python train.py --crop_scale_min=1 --translate=0.06 --cutout=0.4 --num_classes=9 --norm="layernorm" --hidden_act="gelu_tanh" --head_dim=32 --patch_size=[8, 8] --beta1=0.95 --beta2=0.98 --eps=1e-08 --max_steps=7700
Rows from expert 1 of block 10, named by matrix and row number. Rows with one number belong to one neuron. Each number is 128 + 24 x the weight over its row's rms, rounded and kept within 0 to 255. All counts start at 0. After the name is the row's rms in percent of the matrix's.
# up: expert up (model.blocks.10.mlp.up, 8x96x384), inputs 192-239
# down: expert down (model.blocks.10.mlp.down, 8x384x96, transposed), outputs 192-239
up.10 093 [138 116 123 153 103  99  92 128 117 115 152 128 128 128 139 105 115 168 144 121 164 109  92 112 140 104 149 128  81 144  80 128 106 111 165 177 128 111 128  95 128 139 161 114 153 128 144 202]
down.10 107 [134 128 128 147 135 110 115 128 128 105 134 104 138 120 158 151 112  87  99 128 128 128 128  81 128 128 128 128 128  95 139 128 145 128 146 109 139 166 114  94 149 162 174 151 161 128 106 128]
up.11 084 [145 106 144 180 136 110 147 112  87 117 104 141  99 128 107  98 145 162 162 128 128 173 139 135  86 103  96 148  95 128 128 164  96 143  84 128 144  93 114 135 128 128  84 128  89 176 103  77]
down.11 094 [166 112 128 143 128 112 128 172  96 128 134 182 158  63  84 113 150 128 128  69 128 128 135 151 155 128 128 107 149 128 109 174 147 128 149 120 128 165 128 156 119 128 128 113 128 128 102 108]
up.12 089 [117 186 177 128 128 167 128  65  88 117 145 128 122 140 128 145 118 165 158 138 122 128 121 128 128 146 175 155 138 145 128 108 153 147 136 128 137 128 128 128 157  63 128 151 128 137 128 128]
down.12 103 [ 93 128 139 128 128  95 105 119  85 135 128 112 128  72 128 128  66 176 113 119  92 163 144 113 161 128 102  61  74 149  79 122  96 128 128 128 128 150 128 128 107 128 138 178 143 122 128 118]
up.13 103 [103 128 119 142 104 128 135 128 134 135 123 128 109 137 128  83 101 128 141 106 152 109 117 169 151 128 112 123 128  96 134  92 128 136 116 145 147 128 128  93 128 122 105 128 113 128 162 119]
down.13 098 [128 135 145 128 128 192 114 128 101 153 117 153 128 122 128 103 128 140 128 100 128 162 121 108  98 128 167 139 105 102  99 128 128  79 128 128 111 128 128 149 148 111 141 135 150 128 128 128]
up.14 099 [152 144 103 158 119 128 146 136 173 153 128 128  95 119 128 118 128 138 139 107 128 155 155 149 139  84 136 117 134 140 105  95 104 128  77 157 164 145 120 128 139 141  87 154 115 166 119 128]
down.14 097 [128  76 167 128 128  99 117 164  75 153 164 142 142 186  96 128 134 156 128 128 128 103 101 103 128  83 114 128 128 120 186 111 128 120 165 108 113 156  88 102 128 128 155 128 116 170 102 118]
up.15 087 [128 106 128 158  97 158 128 178 128 128  79 144  99 128 107 128 101 128 128 157 128 134 102 163 163 134 148 119 108 128 128 128 117 170  88 128 128 152 120 122 151 146 103 173 109  95 159 106]
down.15 097 [120 117 153 128 162 101 128  98  64 135 128 100 128 128 114 169  99 122 146 119 143 121 128 104 141 145 135 155 128 128 112 143  97 140 128 108 158 116 162 128 136 119  69 159 179 144 109 128]
up.16 121 [128 144 105 136 178 128 101 128 128 128 148 128  94 123  85 111 128 108 155 149 164 133 128 128  73 128 196 128 128 116 128 128 148 152 128 128 117  80 153 146 120  67 144 120 128 159 163 112]
down.16 103 [128 128 169  89 137 163 128 102  88  99 120 137 128 112 128 103 109 128 140 171  94 192 141 115 143 152 113 134 106  92 103 122 128 156 136 100 128 143 158 128 168 120 128 108 169  94 117 138]
up.17 095 [137 139 138 128 145 147 147 128 162 115 128 169 100 106 103 128 128 146 128 128 136 128 148 176 133 143 122 128 150 161  95 109 114  79 101 147 155 102 128 128 128 122  96 128 128 204 160 110]
down.17 103 [172 128 165 102 141 116 107 116 138 128 128  82 150 160 128 102  94 108 160 128 128 128 180 119 122 110 156 140 111 139 128 119 171 136 141 128  84 128 191 128 116 128 128 117 151 118 134 105]
up.18 108 [135  87 119 177  95 128 128 101 113 153 114 128 104 128 153 128 128 135 128 162 158 160 117 123 134 128 128 106 118 110 128 153 128 102 128 128 159 106 128 105 128 114 128 138 122 113 132 120]
down.18 116 [104  91 137 110 149 115 128 128 128 128 150 122  76 128  80 128 138  93 100 119 110 128 146 104 112 183 128 104 169 128 145 128 109 123 159 128 116 145 128 170  68 169 145 148 120 128 151 155]
up.19 082 [136 105 128 154  79  97 172 155 159 149 128 145 111  79 114 116 128 170 147  52 128 149 128 108 147  80 128 191 104 116 128  88  98 136 159 106 150 163  85 128 151  92 128 160 121 128 128  90]
down.19 093 [128 140 148 128 137 150 157 128 128 182 170 119 114 148 139 146 128 128  90 140  95 128 108 115  80 128 121 102 117 140 128  88 140 117 111 162 106 128 109 128 128 142 157 128 128 112 154  69]
up.20 081 [128  98 128 173 128 157 128 120  80 116 128 128 128 112 105 102 110 157 150 128 101 141 165 156  99  92 100 117 128 138 112  75  88 167 155 143 155 144 118 128 156 158 104 111 115 128 105  93]
down.20 095 [ 95  99 135 143 128 128 145 100 160 148 128 128 144 147 171 148 141 114 128 128 113 128 128 128  98  98 128  83 157 128 184 147 128 151  94  78 110 142 155 101 138 128 163 128 173  98 128 138]
up.21 079 [105  94 106 139 104  97 128 157 137 157 128 128 142 104 108 112  80 148 128  92 149 128  92 117 128  96 144 152 117 181  83 139 122  70 149 149 120 120 103  93 156 134 150 128 128 136  99 142]
down.21 098 [128 128  82 157 128 145 106 128 128 110  92  88 152 119 121 128 154 128 146 112 176 107 128 128 112 151 148  96 112 139 100 128 147  76 157  70 149 117 169 106 128 157 103 144 137 128 128 128]
up.22 084 [142  94  95 128  92 113 128 155 176 128 128 138 157 128 121 144 120 160 176 169  88 147 114 160 166 137 158 128 128 102 112  98 100 120  66 161 164 152 128 128 137 159 120 128  94 147 142 118]
down.22 105 [ 95 114 128 128 128 108 156 128 114 121 120 104 118 128 128 101 110  87  80 106  92  82 105  96 148  67 111 128 128 152 114 102 149 128 153 136 117 134 128  99 143 139 180 135 149 172 159 128]
up.23 105 [118 156  64 128 128 116 115 106 115 121 123 113 146 121 157 147 165 128 128 150 135 144 128 107 128  97 177 128 128 104 128 123 161 163 150 141  99 133 128 128 110  86 128 128 139 108 128 133]
down.23 106 [119 138 128  88 149  94  78  98 115  94  90 101 122 128 181 128 138 113 158 171 128 128 170  91 128 110 128  63 104  87 169 128 121 163 128  77 151 128 128 106 172 128 128 148 118  92 104 128]
up.24 090 [174 167 118 128 172 128 103 103 128  97 128 153 128 104 155 140 128 128 128 138 207 140  87 128 147 136 140 128 118 141 144 161 128 128 142 128 128 128 159 178 128  60 128  84 165  98 128 188]
down.24 108 [ 90 128  81  99 168 128  99 106 128 128  92  90 138 160 174  76  89 128 163 149 128 128 128 128 183 128  98 114 111 107 137 128 109 157 137 128 114 128 128 107 160 128 128 120 136 128 104 128]
up.25 084 [146 114 128 143 115 128  77 104 121 151 136 173 101 114  95 120 128 146 137 128 128 128  78 183 140 161 190  92 128 128  89 128 121 140 143 141 141 110 112 128 101 128 144 128 119 157 138 121]
down.25 098 [128 162 163 120 171  96 141  96 118  82 128  68 103 128 188 102  87 128 116 120  81 128 128 128 143 148 163 105 128  86 101 128 121 159 170 117 128 128 139 128 147 128  89 164 207 128 128  96]
up.26 097 [128  83 128 128 128 104 179 148 149 143 128 128 142 109 138  83  89 149 109  99  97 128 119 128 184 134  73 104  91  94  94 106 103 128  95 128 150 120 159 128 135 166 102 150 120 128 164 128]
down.26 103 [128 180 128 120 128 128  84 128 128 164 128  86 104 128 142 111 147  72 120 150 158 128 108 128 153 120 128 128 105 128 143 148  96 176 144  96 104 145 128 128 128 142 104 122 204 142 166 102]
up.27 101 [128 144 128 142 148 100 160  77 128 128 128 135 135 128 118 128 128 107 141 155 107 128  75 128  99 144 148 151 136 128 101 128 142 128 141 128 128 100 145 128 128  41 145 140 160 104 143 128]
down.27 106 [112  98 149 128 160 128 128 101 128 128 152  92 109 150 189 143 128 134 128 118 128 128 151 128 147 106 128  89 139 128  91  83 128 173 134 128  95 114 138 100 128 156  91 102 161  99 128 128]
up.28 107 [132  60 128 174 106 116 128 154 146 142 128 121  88 128 128 104 144 174 137 102 128 137 128 169 136 106  76 189 144 116 115 128  94 128 103 128 177 110 128 143 147 118 128 161  94 144 107 117]
down.28 095 [166  72 128 118 112 117  96 128 150 174 168 183 141 136 175 144 128 117 128 110  85 148 128 106 128 148 145 128 121  63 134 135 147 128 128 119 128 128 100 128 128 101 128 128 128 128 102 104]
up.29 090 [113 101  99 142 128 128 183 157 153 128  89 135 144  88 160 151 128 176 128 147 128 111 120 175 189 161 159 128 134 152 143 128 101 137 128 102 138 137 128 138 128 117  94 128 107  98 139 142]
down.29 098 [152 128 144 158 156 180 120 118 116 138 135 117  96 153 160 128 128 128 128 136 137 143 128 105 128  87 128 128 152  94 103  95 128  92 157 109 128 128 183 128 121 170 128 128 158 112  95 105]
up.30 119 [136  82 108 147 102 120 128 133 170 162 142 148  95 128 128 135 109 128 128  95 115 119 154 149 128 138  90 128 117 121 128 135  96  81  86 148 152 128 123 143 128 186 128 143 128 128 175 137]
down.30 104 [107 110 104 167 146 159  91 128 152 128  98 185 150 113 137 128 149 152 109 128 103 128 166  90 110 128 147 105 121 138 128 108 128  90 128 117  98 112 157 147  87 107 175 100 122  83 147 155]
up.31 090 [128 108 116 177 128 117 128 182 147 148 140 114 147 128 150 128 104 161 113 118 128 109 120 166 185 153 146  87 148 157 128 102 128 128 105 134 128 128 128 112 128 184  98 164 108 128 128 128]
down.31 107 [105 150 128 136 169 128  94 171 117 128 128  86 115 160 154 128 120 119 111 128 116 128 115  81 173 122 156 158 141 123 106 138 128 116 151 109 128 146 128 115 128 155 111 128 180 104 154  92]
up.32 095 [156 162 128 128 100  99 116 157 180 166 152 128 147 138 149 168 155 144 143 128 164 128  97 128  79 101 161 166 150 158 128 128 128 128 128 157 134 111 128  88 178 128 128 177  73  88 134 141]
down.32 105 [113 128 128 128 151 168  79  78 128 128 110  66 128 106 172 128  93 117 139 140  72 128 128 109 165 128 149 112 128 108 153  99 102 128 128  93 149 113 157 119 128 158 107 128 128 104  79 147]
up.33 090 [100  93  93 167 114 152 128 163 190 128 168 120 108 113  89 109 107 168 128 120 128 128 142 142 128 106 128  98 128 128 128  58 117 128 102 128 114 115 128 108 157 169  93 128 128 121 152 128]
down.33 096 [128 142 128 195 128 145 128  91 128 128 120  90 128 128  76 140 128 155 143  91 157 104 161 128 122 128 119 100 145 104 150  99 101 142 100  55  99 146  83 158 101 164 114  96 108 128 105  87]
up.34 100 [122  84 140 138 137 119 163 128 122 159 110 161 104 135 115 139 128 153  96 153 128 128 114 128 128 155 133 117 128 128  83  94 128 128 107 128 142 128 160 128 156 161 128 147  99 128 170 128]
down.34 101 [110 128 128 144 152 155 102 103 134 128 108 128 115 128 169 137 147 166 128 169  92 112 163 149 143 156 148 128 135 128  95 128  99 164 139 128 117 101 146 128 143 128 157 143 128 151  90 118]
up.35 105 [113 114 133 147 128 128 158 160 171 135 128 117  75 112 109 106 128 162 121 128 141 128 112 178 138 147 128 100 114 128 121 128 128  97  93 153 155 150 128 122 152 128 113 153  94 141 175 135]
down.35 108 [128 120 128 141 128 128 114 117 158 128 107 106 140 128  95 128 128 112 157 128  89 148 128 152 128 128 144 141 128  88 128 122  92 128 115 128 128 123 121 174 133 128 128 109 128 115 108 167]
up.36 117 [128  78 128 155 128  76 155 128 128 167 113  96 174 138 128 128 144 160 128 114 153 142  91 112 128 136 128 106 155 180 138  94 128  98 161 103 128 144  79  88 164 139 101 137 128  98 116 151]
down.36 106 [128 101 110 102  88 150 161 128 128  80 169 186  95 151 147  83 151 128 128 163 128  79 109 147 165 149 137 128 128  74 102 128 128 169  76 115 128 109  93 128 164 103 137 134 110 165  94 153]
up.37 106 [140  98 147 147  88 107 175 166 121 128 128 150 158  99 128  85  91 128 160 128  81 128 157 128  93 128 128 145 138 146 114 117 120 128 112 128 171 184 128 128 149 188 112 128  83 107 160 136]
down.37 092 [103 118  98 117  96 116 172 160 104 128 128 198 128 151 111 150 165  83 128 128 128 117 110 100 114 128 128 144 111 147 128 109 128 112 128  91 172 128 128 128 128 101 128 105 100 111  99 147]
up.38 097 [128 182 156 118 155  93 157  95 170 133 161 128 189 146 159 128 134 128 141 128 128 152 150  77 167 128 128 128  83 128 128 123 152 128 136 169 151 128 128 128 140  56 109 128 122 140 162 145]
down.38 100 [109 121 128 128 100  97 115  90 128  78 128  96 128 128 135  97  86 153 135 134 102 156 100  92 152  85 149 128 128 141 128  89 113 128 145 128 160 128 158  96 174 167 128 138 110 103 164 114]
up.39 097 [144 128 142 147 128  75 128 135 140 154 188 128 119 128 113 138 128 128 145  80 121 128 122 152 133  78 128 128 128 141 145 116 128 128 151 159 149 160  64 120 149 128 128 180 128 100 177  98]
down.39 094 [128 119 154 111 128 171 107 128  93 128 128 159 114 153 149 128  78 114 113 118 121 128 144  67 118 150 156 128 158 199 128 102 103 128 106 154 128  88 144 159 128 128 121 128 155 128 144 128]
up.40 073 [141 151 136 158 128 140 128 139 128 162  98 173 172 136 128 159 122 183 166 145  78 143 128  71  72 137 121 120 128 128 135 137 150 128 128 128 136  48 137 172 117  87 115 164 143 141 128 128]
down.40 094 [100 186 128 139 159 102  88  93 128  83 101 128 151 119 128 128  92  98 162 128 128 115 153 140 156 147 128 128 113 128 128 135 110 155 160 109 135 138 173 128 119 186 115 149 167  94 135 156]
up.41 112 [128 141 103 140  80 119 142 180 145 115 128 110 139 101 128 128  83 184 141 128 102  87 172 140  97 128  84 171 152 135 144 128  89 123 128 136 161 165 128 170 188 150 106 174 104 156 158 118]
down.41 092 [128 128 100 155 121 106  84  44  71 135  97  76  93 128  97 147 175 148 128  90 104 122 128  95 128 137 128  94 128 128 156 147 113 128 128 128 128 128 181 128 134  99 151 128 128 101 107 128]
up.42 092 [157 101 115 128 119 154 128 116 128 128 107 146  99 106 115  91  78 109 115 114 143 128 128 128 128 151 157  66 128 153 112  68 107 113  78 135 148 119 139 128 159 192 113 135 128 138 154 120]
down.42 095 [128 107 128 136 174 128 128 128 128 128 150 118 106 136 101 128 102 128 122 128 128 128 147 135  94 128 107 109  99 147 154 135  93 115 136 105 140 147 115 145 128 128 120 153 128 128 174 105]
up.43 086 [160 109 112 169  89 128 185 169 139 121 146 109  95 128 108 109 107 143 145 128  94 143 152 141 121  85 128 160 128 139 112  82 107 111 154 128 166 143 128 128 166 168  94 142 128 157 128 115]
down.43 090 [110 139 149 177 139  86 113 128 118 120 105  98 103 104 147 128 107 138  85 128 114 128 156 170 147 128 145  84 152 148 118 101 102 110 145  82 118 145 128 110  95 128 101 128 115 140 143 146]
up.44 087 [ 96 128  86 159 120  90 128 154 159 176 139 128 128  99 128  82 128 158 178 107 128 128 128 128 136 102  92 128  87 148 128 128  93 128 128 128 140 128  91 128 157 128  76 155 128 157 185 128]
down.44 092 [128 140 139 128  76 128 128 128 128 128 175 150 166 110 147 128  99 142  93 128 128 116 143 137 128 155 169 128 156 128 128  93 161 128 128 181 163 128 128 165 151 143 155 128  87 128 102 128]
up.45 108 [172 139 128 133 155 104 142 128 128 123 128 128 111 142  80 128 128 128 128  80 120 128 108 128 110  98 151  90 128 154  90 128 128 128 118 197 128 102 128 128  87 108 134 133 128 128 142 163]
down.45 105 [160 170 149  97 180 150 122 128 117  99 128  62 122 128 154 128 128  86 128 146 128 164 128 128 170 117 157 102 145  98 142 128 128 128 136 115 128  92 128 115 162 128 148 165 178 101 104 128]
up.46 086 [137 128 128 128 102 128 141 170 136 128 128 167 148  93  92  55  99 160 128  92 134 155  93 128 170 118 138  82  97 121 118  93  75 168 105 146 148 140  78  92 114 165  87 143 128 128 147 115]
down.46 097 [128 158 145  96 128 115 128 139 128 128  78  92 111 150 163 101 128 128 144 102 138 128 174 137 128 147  84 128  75  97 128 128 135 152 128 102 128 114 128 128 103 116 154 128 128  96 147 128]
up.47 084 [158  86 114 128 102 113 128 119 142 128 128 102  91 128 143  85 128 158 144 152  90  90 128 128 115 128  67 128 138 141 103 128 128 148 128 128 128 170 128 128 128 140 128 145 128 128 128 146]
down.47 093 [ 67 128 121 105 149 128 128 101  96  68 115 128 135 100 161 103  76 164 157 169 128 165 128 111 136 128 128 111 128 159 128 113 140 116 121 146 139 108 128  75 112 145 170 154 156 117  90 116]
up.48 095 [162 128 158 148 141  78 128 105 176 172 122 135 128 128 119 184 115 164 156 128 128  89 106 137  99  93 128 122  86 175  96 128  92 128 128 128 128 104  93 128 157 128  89 128 128 128 148  84]
down.48 093 [128 128  91 149  94 112 155 128  99 173 128 113 141 155 150 148 128 128 153 137 128 128 118 109 120 128 146 128  99 172 147 128 100 136 109 109 104 128 110  98 177 128  92  94  84 153 128 160]
up.49 113 [155 136 128 141 165 124 157  74 128 128 105 137 153 139 122 128 135 132 128 138 162 128  95  93 119 140 189 128 114 108 143 149 175 156 128 128 115 108 119 128 128 109 159 137 157 117 128 159]
down.49 102 [106 128 106  83 197 170  61 118 128  76  98 128  99 128 138 100 105 101 128 139 101 184 148  92 128 185  91 101 128 128  82 128 113 178 128 140 114 128 167 128 128 171 128 128 154 128 117 118]
up.50 099 [142  86 128 128  96 128 180 128 128 128 164 109 135 128  99 134 128 173 165 128 143 128 146 107 128 121  82 157 128 138 138 128  99 110  86 150 145 128  93 142 128 128 115 170  84 128 116  82]
down.50 095 [116 138 147 128 111 100 157 142 128 128  97 128 128 152  86 152  97 128 148 119 128 128 128 140 110 156 128 128 164 128 115 119  79 128 144 128 108 161 110 135 147 158 128 128  94 142 128 146]
up.51 082 [149 172  90 111 128 141 128 128 110 108 128 128  82 158 128 128 100 128 148 128 128 142 128 146 142 161 134  89 128 128 112  74 141 114 138 128 135 128 128 110 102 143 146 106 128 121 128 189]
down.51 100 [ 95 128 110  96 175 103 135 110  82 100 120 128  95 136 138  57  76 110 110 114  75 182 168 128 128  94 117 128 128 128 135 128 148 128 105 114 128 137 149 128 161 165 107 128 154 128 128 144]
up.52 092 [107 128 109 166 107 121 114 107 167 135 128 128 128 103 121 128  94 128 179 121 128 128 195 160 107  98  85 145 128 128 101  86 118 112 103 154 155 165 113 100 155 159 102 158 123 114 153 128]
down.52 084 [155 139 128 128 128 111 128 128 128 119 152 159 164 128 176 115 128 128  99  90 128 114 128 105 114  94 116 128 114 168  79 103 128 110 128 128 117  91  97 116 128 113  96 128  96 154 184 128]
up.53 108 [128 111 161 155 128 128 121 166 128 162 115 128 123 105 120 128  80 163 122 117 163 137 150 151 140 137 128 121  94 163 123 110  97 115 128 128 149 158 151 147 128 164  96 159 128 128 158 106]
down.53 109 [141 160 128 128 121 138  58 128 128  98 145 105 172 159 174  95 128 128 143 100 116 165 161 158  98 121 167 142 128 128 145 128 142 154 157 159 111 128 121 128 135 128 160  74 166 152 101 128]
up.54 098 [117 128 128 138 128 113 105 177 128 133 128 128 128 120 143 111 128 169 128 128 128 123 128 142 128 107 128 142 118 135 128 128  82 114 114 138 155 183  93 103 158 128  75 190 128 145 173  73]
down.54 095 [152 165 104 147 106  70 151 162 120 138  74 143 154 121 159 117 128 145 159 137  97 112 128  85 121 117 186 109 145 128 109 128 128 128 128 128 146 128 128 115 169 159 128 135 143 104  87 128]
up.55 110 [152 128 128 143 154 105 128 128 128 132 150 144 128 146  98 145 128 111 181 128 120 128 109 128  63  92 166 128 128 128 128  96 134 128 155 176 128  88 101 162 166 128 128 140 116 128 128 117]
down.55 103 [128 128 128 128 152 146 128  93 111 144 128  66 109 128 164 128  75 107 104 137 102 166 145  96 175 128 106 121 128  95 100 146 119 139 146 118  97 128 136 128 156 164 128 128 169 108 128  91]
up.56 105 [128  85 128 157  77  86 128 165 155 138 150 138  88  96 135 104 110 141 139 102 128 142 104 152 136 128  91 122 103 162 113 103 105 108  67 139 128 117 128  98 120 128 109 128 111 145 156 118]
down.56 099 [101  83 148 128 128 154 102 128 128 128 128  97 128  99 185 128  83  71 152 128 101 172 146 112 128 107  90 156 128 110 155 128  81 153 128 148 169 128 128 139 159 136 170 142 128  98  99  88]
up.57 096 [128  92 116 166  76 128 154 128 147 175 153 101 128 128 101 105 128 170 128 120 128 128 136 153 128 114 128 135 105 110 128 128 128 128 128 149 147 151  97  97 153 160 102 134 128 136 163 128]
down.57 093 [128 162 117 154 108  93 113 128 101 160 128 128 144  81 104 128 128 152 140 128 141 128 128 146 167  90  96  99 112 164  98 138 128 128 152  87 169 128 168 101 175 141 110 136  96 143  90  95]
up.58 099 [151 104 128 171 101 128 144 136 128 128  90 118  97 100 142 128 119 123 128 128 128 146 145 166 128 148 105 121 128 163 170 101 128 145 128 149 128 128 157 128 142 161 128 187 112 128 154 135]
down.58 111 [ 79 141 112 170 128 128 137  89 128 102 114 128  91 157 147 128 128 128  85 111 128 141 128 137 164 169 128 109  99 128 128 128 118 163  96 128 111 165 143 151  73 147  93 155 128 128 128 107]
up.59 111 [171 128 128 143 104  81 161 114 146 177 163 128 115 143 128 140 128 122 128  67 183 148 117 114 104  82 117  98 108 159 120 128  90  94 120 143 104 137 128 116 139 128 128 137  98 101 162 138]
down.59 099 [ 93 120 151 152 128 137 128 108 149 128 150 114 139 128 128 142 134 128 128 137  98 136 108 117 128 168 150 103 128 141 128 162  84 113 104  87 128 164 143 181 142 168 166 148 128 128  87 170]
up.60 175 [ 97 125 128 120 128 128 128 156 111 110 108 134 120 134 148  95 154 122 121 128  86  67 128 140 111 128  78 143 141 101 174 128 101 135 136 114 128 173 128 138 100 189 138  44 123 128 110 116]
down.60 135 [143 128 128 128 128 128 168 119 119 134 121 134 179 107 128 106  83 180  77 145 128 152  98 107 107 173 107 156  94 140  89 119 156 162 167 128 116 119 136 128  87 144 128 128 195 110 172 173]
up.61 090 [128  77 128 147  75 115 153 153 128 151 128 128 134  90 167 109 146 138 158 128 147 142 128 128 128  80 123 128  87 102 121 128  93 107 128 145 128 150  92 128 164 182  71 151 128 144 149 128]
down.61 095 [104 154 159 128  75 128 151 160 154 164  82 163 128 136 114  99 128 154 128 135 147 128 157  92 160 171 128 112 164 174  54 134 120 128 110 105 128 112 160 128 152 128 128 154 164 147 143 128]
up.62 086 [135 110 153 121  90 128 154 162 143 135 128 122 158 101 120 160 128 128 178 142 128  94 128 128 128 128  87 128 128 120  78 128 103 108 136 162 157 182  88 128 165 144 128 143 128 121  99 116]
down.62 093 [ 92 101 155 117 128  94  89 112 148 128 101 109 109 128 128 128 144 171 128 116  80 153 114 115 157  77 128  86 128 128 105 105 145 112 139  67 128 128  93 151 171 110 159  98 144  88 128 114]
up.63 073 [128  92  96 128 119  91 128 144 144 148 139 128  91 128 128  94 128 174 160  81 158 118 128 120  74 105 141 119 128 103 155 128  88 128 128 111 128 112 117 117 173 128  77 154 128 145 159 101]
down.63 087 [165 128 110 107 128 158 108 111 179 128 138 112 121  88 146 138  96 128 161 116 140 145 121 128 149 147 128 128 128  60 105  97 170 136 117 128 112 128 153 115 140 128 140 128 165 109 159 137]
up.64 086 [134 104 122 128 128 128 128 161 121 111 147 144  72  90 134  90  92 128 102 104 140 113 111 128 128 165 118  89 119 109 115 128 128 108 103 148 163 128 161  97 172 144  90 119 128 151 145 121]
down.64 094 [ 96 128 128 128  97 163 128 115 142 147 174 128 113 152 128 128 128  92 128 116  88 128  80 113 117 101 167 128 128 114 101  82 122 175 128 128 106 128 153 109  92 141  95 165 128 152 111  96]
up.65 088 [121 108 128 139  96 140 181 128 128 177 128 139 128 128 128  70 119 145 161 110 128 147 169 128 137 110  98 146 139 128 128 128  76 153 128 128 155 172 104 128 159 164 112 167 128 128 163 104]
down.65 098 [128 142 152 159 111 128 128  82 128 175 128 128 153 148 114 105  76 128 121  99 105 135 128 128 106 140 149 107 117  89 114 149 139 165 161  95 128 117 115 164 128 128 174 107 134 143 128 165]
up.66 126 [139 116 128 128 128 115 164 136 128 128 148 148 105 102 114 149 128 154 178  85 120 166 140 122 128 110 108 128 105 128 128  90 102 128  87 139 140 161 128 128 138 145 103 148 128 112 149 128]
down.66 098 [157  95 140 101 128  83 162 128 112 172 128 128 139  87 128 138 128 148 128 153 161  76 105 119 128 128 121 128 128 140 143 128 119 139 128 118  87 153 128  96 128 106 139 128 109 128  78 128]
up.67 074 [128 128 104 206  81  97 149 128 128 145 110 128 104  92  67 155 143 128 156 128 128 148 154 153 156 128  80 107  69 104 128 144 128 128  99 152 164 148 121 111 137 118 128 128 134 128 148 128]
down.67 094 [128 116 115 111 128 128 185 119  94 128 137 120 150 128 128 100 122 128 156  99 145 155 101  88 135 152 162 128 159  99 157 139 118  95 128 113 128 128 128 128 155 159  90 128 153  42 143 178]
up.68 083 [128 174 128 128 155 166 128  74 145 157 139 128 128 128 128 153  98 128 105 128 117 182  82 128  67 115 173 107  99 144 128 128 128 122  90 128 163 153 128 118 117 113 155 119 128 117 172 115]
down.68 094 [128 114 128 144 160 128  81 165  98 128 128  79  95 119 155  87 128  69  78 128 116 140 166  94 149 146 128 128  96 128 120 128 150 140 143  95 128 113 166 128 103 115 118 141 161 128  77 134]
up.69 093 [120 106  92 160  87 101 171 164 156 128 155 102 119  95 128 119  74 142 128 128 128 128 140 139 122 112 128 128 116 123 144 128 106 128 128 147 173 150  98  73 149 160 100 166 145 116 128 128]
down.69 086 [ 77 143 141 143 170 128 141 161 109  69 163 141 116 139 117 137 120 128 128 109 137 153 128 103 128  96 150 160 128  89 118 152  90 113 174 102 108 104 128 170  68 128 128 143 146  95 104 128]
up.70 087 [156  95 164 166 128 122 134 143 104 142 128 128  94 128 136 142  66 157  92 152 111 128 128 128 136 101 139  93 128 128 121  79 128 117 114 128 140 151 116 128 166 128  86 145  90 146 147 128]
down.70 095 [143 128 161 151 119 150 103 107  96 128 128 128 105 106 128 128 106 157 119 128 121 181 103 128 108 128 128 150 113  76 138 143 128 128 110 141 128 128 128 168 128 139 128 142 128 128  97 119]
up.71 092 [158 105 128  92 121 128 117 146 152 138 106 135 128 117 128 172 128 138 128 116 179  83 110 166 150 128 128 134 128 171 105  73 161  63 128 153 110 128 161 128 128 108 110 128 128 174  91 149]
down.71 108 [113 142 128 128 165 142 142 128 128 100 114  79 153 128 165  93 100 114 114 122 128 164 106  96 171  86 143 135 128 139 128 121 128  99  93 120 142  79 107 137 128 175  98 120 168  95 134 153]
up.72 149 [108  97 116 121  99 128 141 155 122 102 133 128  92 117 128  90 167 141 128 128  91  91 156  93  99 128 106 128 158  86 170 139  84 163 105 140 157 160 143 159  84 197 144  74 132 120 121  98]
down.72 118 [128 159 139  81 122  93 177 149 128 140 100 117 116 128  83  94  75 134  72 169 159 105  61 128  83 122 117 101 114 166  95 116 128 177 135 128 158 154 128 128 128 128 128 145 168  90 148 198]
up.73 082 [135 128 139 128  99 128 208 128 153 100 138 128 155 105 128 173 128 128 128 172 110 122 128 184 128 172 107 148  69 128 128 128 103 111 128 128 156 128  84 128 179 171 128 128 128 128 120 137]
down.73 098 [155 136 116 139 134 128 128 128 128 110  99 153 128 142 128 148 113 137 136 138 152 128 173  93 128 113 128 128 152 157 106 105 103 128 148 128 152 128 138 128 142 142 152 128 115 128 157  94]
up.74 103 [147  99 148 128  95 106 128 137 146 165 156 150 107  92  76 151 148 128 161  90 176 128 101 109 103  78 128 128 104 140  96 128 141 103 100 161 139 118  85  99 144 152 128 133 119 140 113 155]
down.74 097 [110 116 128 128 128 160 102 128 122 154  85 137 117 143 128 118 128 128 140 169 128 128 128 169 101 143 121 166 128 100 113 128 128 152 146  84 128 150 184  98  76 154 164 151 176 113  96  98]
up.75 121 [128 153 115 117 145 151 115  86  87 128 142 117 162 128 149 146 138  89 116 152 147 117 128  92 140 133 111 116 128 128 150 128 170 150 175 112 116  89 128 128 115  80 180  99 128 100 108 112]
down.75 108 [134 128 137 128 149 121 116 108 120  96 128 149  84  95 128  92 107 145 158 128 103 170  81  97 175 140 118 128 128  94 109 145 143 189 134 105 101 140 147  71 128 159 137 153 140  81 128  88]
up.76 098 [140 112 149 134  62 115 177 172 128 114 100 151 134  81 111 128 128 175 170 119 107 128 167 104 128 104  84 155 128 172 128 128 118 115 128 151 128 161  77 128 128 128 128 175 128 133 150 100]
down.76 101 [135 172 158 134 128 128 105 144 136 128 115 116 164 120 157 128 107 101 103 128 160 118 167 102 118 113 144 128 145 143 110 144 150 107 164 128 167 141 136 128 128 110 161  90 166 137 148 128]
up.77 091 [128 118 101 128  91 117 163 128 143 128 128 128 128 104 128 102 128 182 143 128 136 117 137 128 128  98 116 150  91 128 151 128  67 103 121 139 149 163 128 121 174 180  89 151  91 128 183 108]
down.77 091 [128 128 128 145 121 145  74 119 161  86  79 156 128 143 128 109 116 128 146 121 111 109 128 139 136 141 146 152 128 139 191 149 156  96 106 167 128 128 138 115 153 156 176  91 112 128 128 192]